A small sound classifier, trained from scratch.
Model: log mel input, arch transformer, norm rmsnorm, activation quick_gelu, width 384.
Training: soap at rate 0.0021, 13400 steps, batches of 64, held-out accuracy 73%.
Rows from block 7 of a small sound classifier, named by matrix and row number. Rows with one number belong to one neuron. Each number is 128 + 24 x the weight over its row's rms, rounded and kept within 0 to 255. All counts start at 0. Numbers have three digits each.
After each neuron's rows are labels from the 100 clips, of 14976, where the neuron reaches its highest value: "strongest on" is what is common among them; "loudest" is the band of the loudest frequency at the time of the peak. Only what is clearly more common there than usual is listed. The data: acted Russian speech (Dusha). In brackets: how many of the 100.
# fc1: MLP up (model.blocks.7.mlp.fc1.weight, 2304x384), inputs 288-383
# fc2: MLP down (model.blocks.7.mlp.fc2.weight, 384x2304, transposed), outputs 288-383

fc1.518:177118104166067121154145104146116105110120154062131135130179130110127121150107101082130105117167124164065155090153162086124120129143126150129098097131130146104128150095107156123148109156146115154123154148144128131099106076107161128147128122102141139136137136127156143109112100141106105139
fc2.518:096139141120196103137136136106136113021143122163141122122118137127117142142129122181111167129119128083159109169141139141147161125090076125119143141094120104170076141170149102125108143125096137127119145122079168121140140195133150123156117140107116111136089117107128152139145123094121144096
strongest on: emotion: positive (84)
loudest: 250 to 500 Hz (44)

fc1.614:100093133129137109131108186157089132142135144132139109140128146147106105149163110118198146113157145163168092108152156118125150134086182115125109121154179143126143117143134149135126137101140140148173104108086153127139130144091157153148152137145099136104155106138122121102133142119198103148
fc2.614:131165119133153120137112113117135110000135123178158121114144127104124170132107122116125146153112158155114159157113123172107134142103124138114097124113126125145120131130123110138102177153122140129161124149152092131102137150133122123135132086141166138118152115131124132161155130118113136108
strongest on: emotion: angry (83)
loudest: 500 to 1000 Hz (75)

fc1.312:128110142139181090105103121159132115113129089146117102130129129136084140118177150134189107158125113149146139119082125132094125136128128129137100128112170118127091162153152124121133108184093079108097128155124135098159109132156090112088123107151163146112094114149111117132165165089094085178
fc2.312:155142128131082129150102180104123135255127139111157122133130130134127164154096102139102140103118141075116131129179135132160115120154160138124144170118121073127151108120126169122179155107138160148106128136115112134108132135136165145193127150091098101111128123096135147151086097176154138109
strongest on: emotion: angry (40)
loudest: 4000 to 8000 Hz (36)

fc1.757:124097153099118109149086156132156171153130138108123115109141142167162118143144153104144141137130121132122125116112104152160121118161167091123134177086132117122130088125135138110166112132138114146136111114140143135118133118087178173115165133177159147113125114081127140107130116100117131124
fc2.757:100147124147138110155112137140170094000103129181114151128114139106147135127174112120169109124105139129173127135147126152169152122091135133154118125115115134132121118111117053118098186142130136093152133140106096134126119152127100136120130131128154109157140075162146139124135133160141118096
strongest on: emotion: angry (66)
loudest: 500 to 1000 Hz (50)

fc1.562:097085147072174141170086117124086134152136127109115101132110162100131105088136129119045117147094075146105142129111108112132116107118088113148107151144140096131109135121142126081139111187131081201110163174133086156129151150170171146156133075104137125118105150136133140114129146140191137161
fc2.562:179134093120107092091122127120130141112136154086109136124120081153121164120105108125186141063146157096120151093102134178123145151160174136121107147124131113138149121119114128138139138118159156087127136140155114128114125100108088142153118178120127095150118110136115166154135121133122122144
strongest on: emotion: neutral (68)
loudest: 250 to 500 Hz (47)

fc1.743:134114118145108093153125180129104145140134153148131114134138154139129140137146140143157143079142135139161122101125181122106174137128160136144125142167183166131157106154120155142145141134165154109164155102123129148130102128092159162150163150147120139106146114152107118109123131139155102139
fc2.743:117151117120141112121137128142137104000126124175160128115156149112137147135093102126143144137134137143125157160125133129134147129100128109130117146111158134167126141132121122148106160119139135127147121147162116138101144147151117133135152114138158146115146119133111136130139124121135154112
strongest on: emotion: angry (97)
loudest: 500 to 1000 Hz (55)

fc1.653:068109140143130152145137142091145130107183124138115093116112127125116109138092135114135151111097130080132112158149124145144116123116154104118117140125107133109101159117144118130109134157096125109155102115151122147143122132109148135112126111147114088125143124103180119140177131103101124178
fc2.653:156128081112117112129114137073138144166126129099147132118125133165141112151122134148102116172160136119092133112112121134108147153130108131141142126164172102140152103130137134088209101093129119166126172137133100130075084128143162116126091115123101161138143152134100158138081130128171139128
strongest on: emotion: sad (77)
loudest: 250 to 500 Hz (89)

fc1.511:059092110156119112126138115130147128130134123166160105120095137157119119135130142140132127131110117117153137186111104155083143157154114106156123137147135121121116107117132118117107076139107126120147165129137139136177088127139089114128137078141141106101122076132131097160137159116101131140
fc2.511:165127132122111135164080180094124144198129174091147147131120146191103124130100109116124132124165171152111144111160133123150092118115152138140116137104124113128138147115126147118165116140118114155098144134139106125055122091098170128099141156103133146159163159072117127118106126106165125145
strongest on: emotion: sad (64)
loudest: 250 to 500 Hz (48)

fc1.629:121167071137128081179162110172129139119065133084149099117120098157095109119111105160141104128131138170112096087158117104137122142119158132144134143117152145105139106103108145098123100126166085154144120124146126102114107088113128146092131127097141117151108115135136144110131107129114122147
fc2.629:138155124117135170121133131120116132011155145138148138140141148112154164149107116147150129144150123087134159165121133141145133127121130153087114122105143145159102122147144106146129149138109161143104148129100127127126105172162141127175114146154134081168124122115132153148117146056090145121
strongest on: emotion: angry (70)
loudest: 4000 to 8000 Hz (50); 2000 to 4000 Hz (25)

fc1.467:173184135186142086127147113145116112092093103125147144121136100138095097109094121135131085139154152138097101119119109129116143146101132146150098114098130115141117130100144155117157131116101110116130169112112141124102122146131105129124093119119128138168134157110148109117104138097164100142
fc2.467:129132105077119127148132123120126135107174129107165114129126140144126168126145117123111185132133089107159152161148119149154135101138096143094157173134134149134119162166143116128112123142158133155123145144117155131143137148137145120116149175111131074129116119123116130148103109110104192127
strongest on: emotion: angry (43); emotion: positive (40)
loudest: 250 to 500 Hz (41); 500 to 1000 Hz (27)

fc1.663:150102139123142107130177134134108118099195121084108110160139107092122111116170145160154130141105204145118148158111135105118156150122132175128140100108144076139109132168128144104058132141159099107147135125082141118141094137138101109121108132136159144148114162163090121081133136132088126168
fc2.663:123146094188145118153146137117150120255102151116161137112100138153163145114103118132116146116149123076133131146138107184130110119123123150132120127098137157120144105142137154095133083113146116141141077118087147140164136138126134160155125152095114116099127143108171115139127112125123130100
strongest on: emotion: sad (58)
loudest: 250 to 500 Hz (41)

fc1.62:105136111161131102130069121123131150108107134130144123103168131159134086094110142109149095111152134129110077116118117108100120092147155138093114147103088115108132165186144131130153089146142123150152148107119120097106156087149126113140138144099140130175137091102147141092150108142097075135
fc2.62:113149119112147123151146135124093109000118098127121130150110090129105141152119135142065125146127129105134131151127148140120130120142100140126120107108127108160088118128161110145112148152124120127094126146109116153116085184116133128128139122149127120140152101134151098085139155110120183101
strongest on: emotion: neutral (67)
loudest: 500 to 1000 Hz (37)

fc1.485:128129131143137091112134144139131120143120128147116133121065104140090125099139177140137128140096134157109141202105156124071122161154101135156104103117124103106102100135148120101102116153110090114117162162114120109142137132145086102120109083163158131147081103126106086137101146095119142148
fc2.485:141104088126092152165094172143107132237144172120148154132161153163131131142120099125109144154143125127129140108178117159174118120132145119124127183132127116122144133083156133117171093137137146158143125133127112164127121109105176142131120149073118124099150137091142142117108126147166136122
strongest on: emotion: positive (69)
loudest: 250 to 500 Hz (68)

fc1.762:121088142131101119167088108197091161153127167117155125120166124139137138107083122117085131135115155131126120116121110111132115133154096112125126121132117067133189105116112156129131125134151125136155151128126091119166113089130206152117153115111136115122155123137114130147114114142107134143
fc2.762:133211130157141122142078147085153101068119117121149106153102139151091090142123132134150169113143103145128160128124161155118133117132103137122131124124173178126077104189144092144128111117154166142142126126115151106121141145115122099146107181140126169171172143102160148129130133136133134104
strongest on: emotion: positive (81)
loudest: 250 to 500 Hz (43); 500 to 1000 Hz (30)

fc1.716:146151098184144104134119090139129122125070128107108100115098107127158084117137166085153132132143131160127124110144086115099125149110166129162108135072163106129121089155146116099109119151121108116165152135094148118130130087104120130152101127100119110112127104078120129141137127169121110128
fc2.716:135172141134126135124155121106123097000184151114162162123131128145081154145123112156118127139149127093113118160142148145132117112112140151099157119109106135148077150131138107180142151126127145137093128106103125133122112159132114119125121125124134134160143110130149107110148121073113161105
strongest on: emotion: angry (84)
loudest: 500 to 1000 Hz (39)

fc1.251:131163085117125150126134164113127124135129161053149124124110144113129117139071165100097132130114136103109140116131135105177147121135127113113100121144115107136160105162130145103144174146094119149186123111168121164102101096113158115123132155135144111123141134134163085156139123143186126126
fc2.251:080097152128141133123083107146150144105134099151139132113140133113163099105138112129131148091144118132129155109112150131116130115149111123117131140096156146179087149106128115145070068097138139092103157153106134116107134150146107115109120115126134167115158132114114177159108127108083120132
strongest on: emotion: positive (70)
loudest: 250 to 500 Hz (48)

fc1.345:159122121155136085137114176091096136133098141134128145111120135148144131104146139099116142117099091107163093085130163105121160100109147147128145119148183157123148135147130147119142128152133147105134138111140130138162090146108169149140134180134156143125170161143124127126142107131102135179
fc2.345:121159131133129122143144115144140103000142122147147115125140126146121153123121126147123131129122138124123145175117165138120135125121167161123100138116154142145108126119120125138102145127136137148131109152134116141132128139160111117134125091147188150139130130141133108155138131109143164125
strongest on: emotion: angry (46)
loudest: 500 to 1000 Hz (40)

fc1.537:154178148170111121153135107157108116146137142085155124126156104108193127143087130106129116127125149123143137118132152050106104157149131134115112116133122105144142105116110177089125135132123138121139166105127103169099047111109176117132129108151108103116128167102155128128122113130108140166
fc2.537:130138092101150113133150121091134107099128113191145137116127135133085134124156148171149185134127132098089153129106146146108145067109099133135150143096119142145098160166167069147094102163141096129122127133123174113145196164135126135135141130120100128150146118106128120161123126109159120103
strongest on: emotion: angry (73)
loudest: 250 to 500 Hz (38)

fc1.590:127105121143170109146146127099123109098167126109127157123141158108126147139130129100130128145087122112114042125144139154101153143116143146146153094146119129158180140137120148133087121127123100096116126138137117097141119129110120108112109102090116120134132145177149124147121145147098146156
fc2.590:108138123118135112147119111148119134000145122147144104116143122149112136142150129137139121137130156102125145147125137140122146106123157151133109136109131141144090128104099116144123151149132132133118127129127130138116132150134104113125143114145162153142133130132144117146114129120127131107
strongest on: emotion: angry (50); emotion: positive (41)
loudest: 4000 to 8000 Hz (57)

fc1.489:086146087164122157125102136118130115132121115148107161114179124112103118127127132108169117152117113155129118135157054127122156126139167105155121140131083155138146162165094144130190109146106154171157171135112124117130139108141171132133145154113102137151133122135114097094120104120118120127
fc2.489:137122144119137110140122115156153120000138108116133120136135081101128134139141112145114131157139143094109142123097167129121114142139121134135103101098148093144106125131157114126107151111113110103092143144126093118108077168122093135143138121117120141136156104123139138050127147136137172130
strongest on: emotion: neutral (74)
loudest: 500 to 1000 Hz (26)

fc1.353:158116155137142110114160114142121106158151115104127186138072148131107130123112157124135127101136123123138101126116118148126161153108179167149167123120112139149180122127158118104135134097158121086147102146104159148128070131107131151097104094151150126112151128120119149116122143147104116150
fc2.353:110138131126141120151122110121125118000145100128130108093141105154115113154132123130126138113165132113139137136112146151106126120124163135114093132111140151157106133104109130133126150158117135139091126128129127126143140141128102136131155113143164134132126125138129118149112123119133136114
strongest on: emotion: angry (89)
loudest: 4000 to 8000 Hz (73)

fc1.201:109098110148109134096112109139103144091116150104148109116137134153118123167184151067127132154146159144134129102134128098115107129114149086105119140140099116112100107105104158100111084137156099126138151152122082109120126112117149107107124108103171126149127119113157138141124088125115116108
fc2.201:163169135112140135183127180116143086025123143138122097152132127114107141113076129162106164146105141126116141151136153147126133149105106158099120136096136119138087142119168108170115156155116129122147137131086142148133128160132105135128131123145145118133160101126162122147136142121139146100
strongest on: emotion: positive (73)
loudest: 500 to 1000 Hz (71)

fc1.372:108141122137177124115141113105148127128182103134184145163164160114155122125122131085123144122122140105156062101151176138095153122144164171160116127113112124140196142102153092132139120126124125105161129113095143107163102120099183118159096157135135140095161116152132144119121124173120120152
fc2.372:105149137136136114158121092112116109000164122134138111123130118161118140149148133142131127120129141104126140149130130153092127120121141141138105125125155128145090135113123126126124148139145145141100152156131108146124113149128111122131154126166162126143158127134138109156135125103114168107
strongest on: emotion: angry (89)
loudest: 500 to 1000 Hz (31)

fc1.681:130133118096157134158102116144184157136137109110114087116145150138129112145126113120106156177129182124110104141119116091139065089112112149149133095103128132123173135099114117149119119117108130154131113136134147122121106110110131113132147140158122127116124150122139133168141116065140136189
fc2.681:084116106162159095096118145117126119102086109117113106104126134166111136115103160126135124088092107078152101124129130141121154143158125117120135147163154116128115116152145114114141131075155120104095172125085110141122139168136131097142120142121138124143148152143159163093108149106119115095
strongest on: emotion: sad (70)
loudest: 250 to 500 Hz (59)

fc1.185:114147147101120158163110114097096116108147160144095124123143122145124137111164153098156138110152153158159123113147149114139141123138111071147079103188090109102126102141110165131149112154118130159145129158101128162108122118112123116144103106102115146145108116145103143129149114117205148119
fc2.185:147131134132156144127116115129086180003133133121167117116161128123107136141125103113078127163103150175153131160102118152156157166137157136140110114085137114167093129103165110152109146117122153096149141136139128140149159096129103116099152127145117156144146142119110150195133134133087152143
strongest on: emotion: angry (76)
loudest: 500 to 1000 Hz (54)

fc1.387:150122153149108126143127189103107122142128126133128128146111173139153132111135143125157123106132102135147134114149152113132180138154149119143122119151170142138124104115149168132180140172153146120136116110136159157099107131094109164146162140114115121091142121172146138109134147122144119149
fc2.387:124132124140154106133148130143118133000128121147159147119151162110154156123107106135154125133150137150123141155120127133165108121103089114135121117110143137146149167138122126145104166133141146109164129168168109127118150147140107119135136139129159161100155099130122127116135149134132144121
strongest on: emotion: angry (97)
loudest: 500 to 1000 Hz (33)

fc1.257:112126129164146119124150137104087129102120118094124120111162129118099114131146100100161132099120110138121081106149136146104171115108172202127142134130159124114138146151121136141140128155144149092195143141069122141107105139136132115117136147156145121123131153151082159136148150152164081131
fc2.257:100152135130140121141124113139117118000148111128143103129147106161116135146142137140132126143132156097141131145132129141119133125129155149132101125109136147157107131109117124120115166143118131142120125131121128154112115155119109107112142109150155141157138126133123116145119123104125153106
strongest on: emotion: neutral (64)
loudest: 4000 to 8000 Hz (35)

fc1.474:111145116157121063131090127141102163090111164099144145135143170172127149161091138101125115135151098136154101109140090061083105107176173082132091133143088132051151124158112160124128143098184103158128137149098138168109104102104118114135091145112143130165136117081149141109087096098115133171
fc2.474:181141097133161162115125129135142119029106143158111132129105107082146128114154111139118110149119162128125117133110165182166144144061126143108118127104138079197094121151152077139098140143112169080119114145133123122126134163091117148123130153107111126144152116136178132110185164102126151097
strongest on: emotion: angry (64)
loudest: 500 to 1000 Hz (40)

fc1.685:138090168118115127104079179148126169149106140120101104140142161183148129157154155120165144090121120131147093145106107147154145142134136073116163160107132113108097085118159145137181095126156119134134130107122126140140143112102151171142139113150150113122151114088117114112145145117102137086
fc2.685:110151139138140124150102153130169096001106123174120157092108132120148139123160101106148116176124131158150112141154144151150144108106126146125113140127108149152122118101108063115102188166111144101176130151125102143124131145147086119108148130129161108161155072166135128153134145150157129105
strongest on: emotion: angry (48); emotion: positive (46)
loudest: 500 to 1000 Hz (61)

fc1.756:134093152113090114146120137149122172111098144167128118131113139123160105117109145143095113113152135119130085142151152159135140158145110118125119128134124116116076119125152128093193126122157124105114105087160171121122128137099156143155165147103133126115124112111142169108164147150112160111
fc2.756:126143104146172113130135119183127134000122099143128151131152157117135161133135095103130118116148137152128124115147114142181110107103114116125132131126147121153143167125141157152109156131160156075153121141163125139147155165124096126146152171121126114109124102112166091144128163135157116133
strongest on: emotion: angry (99)
loudest: 500 to 1000 Hz (67)

fc1.139:137126153083125151106137121149110108140110147076175145087152115149146156136084158100112107131100098155129107144149106101148102124148140142111113113132138106108145103118122143109141108149132131144124141136121141114140133134118195131174099121092133118134128160134174133170100119108141104101
fc2.139:135160122152146123138136147134112133068143122154126123137115102126108117129133116123129148139139107110118144124110139144100144121102140115121125133136134124157097136190145125153112130149124135138161101150129134124123156164100078109110125153107126128126130147127132143137130154138136176138
strongest on: emotion: positive (89)
loudest: 250 to 500 Hz (49); 500 to 1000 Hz (29)

fc1.424:142133123155125091114132114117111093128150101115108120122081148109075106105146179153156102162100083152109116172104135132113127163123116143161092108167155156131119145115146113121127105162117067089111175158126150143154149135130069124133111076160133112129139100150128122125144129111108115140
fc2.424:138120118136101138151077164111101123251142167144149133139134141172137132126090109122096144133140160104146147131175111151167106120133139117134129138110138098098158105106148143116145107116128134161123131135114112173123123109112167131118105131082101108104142128094122161110097121142144149107
strongest on: emotion: positive (90)
loudest: 250 to 500 Hz (66)

fc1.382:108138170120148151127134112131122088121144142125113157135161168107083154128154138132125169133131178158142125131149192142117126132111129095167110113153128173105154116121156122111126140115095092093140122137161167160141154128112150155143111124134135112098116132158116128125110141093157118134
fc2.382:105136125153135087155129170206095088000117124167081109128123167166129132132137120136113142138097115130122110144139119142119127143115125175109109141126143110159104119137129110125138104139143101161122112123148120127140144158111111116134180118109126110127127117118141100096105120125150125118
strongest on: emotion: positive (97)
loudest: 250 to 500 Hz (75)

fc1.547:148113109146133076132123161145099145119133142157147116151110146145143103106156148138136124100118119161138112100139154152139154141142128102120115148125180148129127127144135159140169136156149145123116143110132152122119097145097149168148153125113123110106132143112111170117112114109118111125
fc2.547:136120127160159098138134115152126127000120101147136155126127144128141169109141115135149129110170157138120129141114133166148108141084143114115126133130172133164127131118120132134101158110142156103145127146140140140126144153128099115140158154133156123129156107128145136137146144140138142122
strongest on: emotion: angry (99)
loudest: 250 to 500 Hz (44)

fc1.207:129152124142148095139119127142152162125119126119155105142151131114134123155110140102104133156118133150115111143098116120150092125145106094131148109085137119109086102168167139109150120096151145115160148132140142126123115145070132124131114109145130126138107098092109103104156127176078101134
fc2.207:139114087113120110093118146081138118079128150128129141114115139138084146124087110123124135117160164136123136120145111164124119130084127161140097125120093106178132122101128111151121107143139098147110148115134128109121104118167134113114153135093130125135162094117149116128162142056126122122
strongest on: emotion: angry (46)
loudest: 500 to 1000 Hz (31)

fc1.432:124133095114103129152117121106122189116156140143100123142138154114101181133104112107100132134103127095129104150128130149147095125083107097113118133173137101079158111137132134106120124113135122099143117129135134150093131110133118114125123163124157097145125139088144102131164144101115109121
fc2.432:133129139108158143112109171108155114140122063118174158129131138159172117109136117134129135161144135143094119133103122125126117132151149122118181167119151134152138134130150107135122090104117135161107123146129082104120127103124119104111123123125098164107110138119134181079118116126149164112
strongest on: emotion: sad (82)
loudest: 250 to 500 Hz (51)

fc1.671:144177101127144155172138131163104107128155157086152114107125103131130128161081166124133123177085139126144095102128096122142111129162149146137098110102111091120117091098087133114150114144121130126127126149146103150100112107134167117140122145114110160113131140112150173149140107138103102137
fc2.671:113114125145136126122099121124128105000112154147116107135128144127126127137128112127119124116141092088117121138137141123126117128111123150132133109116130126155079130167147083148093169127113121119116149127095140102143131165114077121130157133108135114090163082159114135125133159102138142152
strongest on: emotion: neutral (61)
loudest: 250 to 500 Hz (38)

fc1.85:143133112129119140118109199115111098163098122141109097136114147127140152088146135147173124155133092123154112113124178110148173126143127109153114102151155137154162109094154143124182158169131154117143110103145147159131093102097121157137151150134120141131147119165133124114177169115146121153
fc2.85:129124150117144125127134119140126121000146150121144126120139141105136161122093139138110152143111145133147142142121143130118121112115085148121111133125117135133122164146129109130092141144108113127138130187169101129126151143186118121128143101125174173131151119134134122150141127125115150121
strongest on: emotion: angry (87)
loudest: 250 to 500 Hz (43)

fc1.134:158120137146149091132143141149104089124173081126117094117088108142117112106153170144141115118105136118141127180123091095121135159148110154157097114151164152103120149134129082116124107174151078119145165139112165148136179145142106079119139068156153124162114098145119127144162153128112146130
fc2.134:122121112139118122152100155115110134255098158124159121137109168147130136127098109129123120132124150097086106115178130174164097096109115105099125154143112097117157106132138133095153102126102152159100117147136105143129117120104160147118095152100105098106134141099154139114129090102130111122
strongest on: emotion: positive (82)
loudest: 250 to 500 Hz (76)

fc1.471:147142110149143098118152138123127079139173109121101105115102133164125106117174170151152137123090138123135154180113141115107135163127118175139119140137148136131097126150143136102102126143128114108156156128096161158133113156107100089101148100176150117125111105144129125129150129134123153156
fc2.471:112103128152094122144101153143101135255079135107186141125105146140130140137105138105109114142125180098099115112185115162165082102116109121115118144128132102110136108132139121117164105129091133161110113149132092153134142114123154131123096129106095106115144128088153139120142095113128103109
strongest on: emotion: positive (78)
loudest: 250 to 500 Hz (70)

fc1.396:147115093166124100130158102137095138088092128083150152078163096129125147093106159124140180120167180171116175139140163081121114122089155102145111147127127145121125117152136176123125112142119103133142155104107140115095100123129126145143130123117153109139128097118109122125131086139117138133
fc2.396:128158143090127159157161098105140131029151132136156094113123101083118138139102146145129129142121111095123120155159136152133150141113131132090141150108107159131080122112156083168091129165104137151117133108130138141151147149156103122130133121108127120144143118115126139145132101093140129105
strongest on: emotion: angry (69)
loudest: 4000 to 8000 Hz (28)

fc1.142:124087109095151084131091128155133117145122128080110145146107187150147095106152160127133102096098105130147143145133154105122133132117126170146127109121157095092080152143125127137104092149093139114141162163084122146138144097146149130126142127118127175105124134103147099140150164101125133147
fc2.142:145150129154100166139119114115130128180156147113148115113127067120095150115092135137123139120142127106071135121131168126113125152128102097145129108117132141147176080107127144124172152139142128184155139129154135123106135119139114162154119151128138076178113133125117129138141126133126137119
strongest on: emotion: positive (39)
loudest: 500 to 1000 Hz (38)

fc1.222:095118109160118112124154135103126125101137101174132100149083119176089132130135147108128137160108120136111155150061119126070117149145108099126119139133131109108133156132134109142119106109113103138150144140126081123134120106116050082121112101124162134138113139110141105114094122101087115152
fc2.222:182124129125100107165083182141130138218138177094165162149141173188117145152107089132134142129128166129080132111211134157135095119130172138140128159096135105113106111148151158113151085143113148124106102156146099139131159097112178168115140135095128155103148160087106113125123137123160142127
strongest on: emotion: sad (64)
loudest: 250 to 500 Hz (41)

fc1.433:161102126132163083130188123113129121102170103133119102150152107118124098134157144149151133152126211140109172156099151088082166147069103167133157100116128082149098116162130143123078154129138101129154122124090146106132108150141108113144111120125161144147098143151117114121133139161078123152
fc2.433:123169080158132143156142138136119137255113135106169145119107131136151165124097095130127128127155126061125132142154117185125091131124130132150099142122135131122153110144132128105134084120134114153112076111087143138149137121125132151139119145108105123107145157114162122125105107108132119109
strongest on: emotion: sad (70)
loudest: 250 to 500 Hz (45)

fc1.248:088127140146127153106157109091167099172141135144142106144107106115142094141102088128171142128161154116154126190140125162106121166122160112142134147122118117108103082105096138159100133157115126114110090137175162155114123110103108111120141091181121097151128099127123134128157086106126095110
fc2.248:143159117109150098181135140112119102117167125152130138071120140146099137152138143146061118179121159136126134145132080141149093087127097142114143140141161128176133152122153130099201152117139082145138141155118102092116090128119159135154109137146127156166180132098119094121106154126128151161
strongest on: emotion: sad (81)
loudest: 250 to 500 Hz (57)

fc1.305:108168098145135129121116123086138146126101126095111086107114103099113121108173118095171131159125136130132117172078127128084155136128161132140139134121106140132097134144148157114100109124134113139117154136143139089102122137128134148111164091151100143124122131142100132100131185143115084131
fc2.305:128147156109132150136121184131128111170150146149123163136130124167113140123078110124100170135177139103132156101150119158162123124136117146112116149115134088145146081093137108119112118174129112124107159150135113155113157139131103140164106195070143104119110113104128111133133082118136160159
strongest on: emotion: angry (70)
loudest: 4000 to 8000 Hz (41)

fc1.521:148119083134105147128125131078107115119129126095141098143121177168111192106095121129137141118081121118148105174158134135104137150097149118137072101127108129114136153114138102124119122148102137104164143188104111133132116071128169105091138123103125132131148136118142113127151151109168134122
fc2.521:115133165112132145166094107140121142159144092130114123121122100130139057116153124155115152147178119146100137131097158139098110084146115152122145135132171126094121103095128176139165114151113113182134182132126143115152137143131077111101127130142112115134119152132083153141070118117127179117
strongest on: emotion: positive (69)
loudest: 250 to 500 Hz (64)

fc1.622:094119122149098115124119148120140129105125100149151148114183133132129110130109135153151076149138127120121106131126090112118110136141118125127106155130140136135080187156105134073179091187155182089149169127133127135125171114167129132098182119120142124147120084122117103087091148131165114125
fc2.622:132128139126135123133114150151124132079140130149110112123107122111102148126152116131096129152107139106140131120132138153128117130111147158132118107133087083143094116113141128133103145153097088151091126134121111105095071113096148125164115132123102127136149112108151118054134127159139152133
strongest on: emotion: neutral (72)
loudest: 250 to 500 Hz (41); 500 to 1000 Hz (31)

fc1.181:152117161138140104156140146157143091123179089096116117114117115145129098112143172153132138117085157100142125173099139078118133163109116178126106106133150108117107160130122090120096129146125071137143155137078178126121142148109093087132143083189147124157111116149109112149149142129128124130
fc2.181:136109096150127111126113136127111126255092141112170132117100165142138153129098102141134109123155154091111115124182123185143088113133116088125142150142111131110152119133149141107157089114131129147088102137122109138129134117129184153133095153088108110114135145113170142100140109101134121099
strongest on: emotion: positive (76)
loudest: 250 to 500 Hz (79)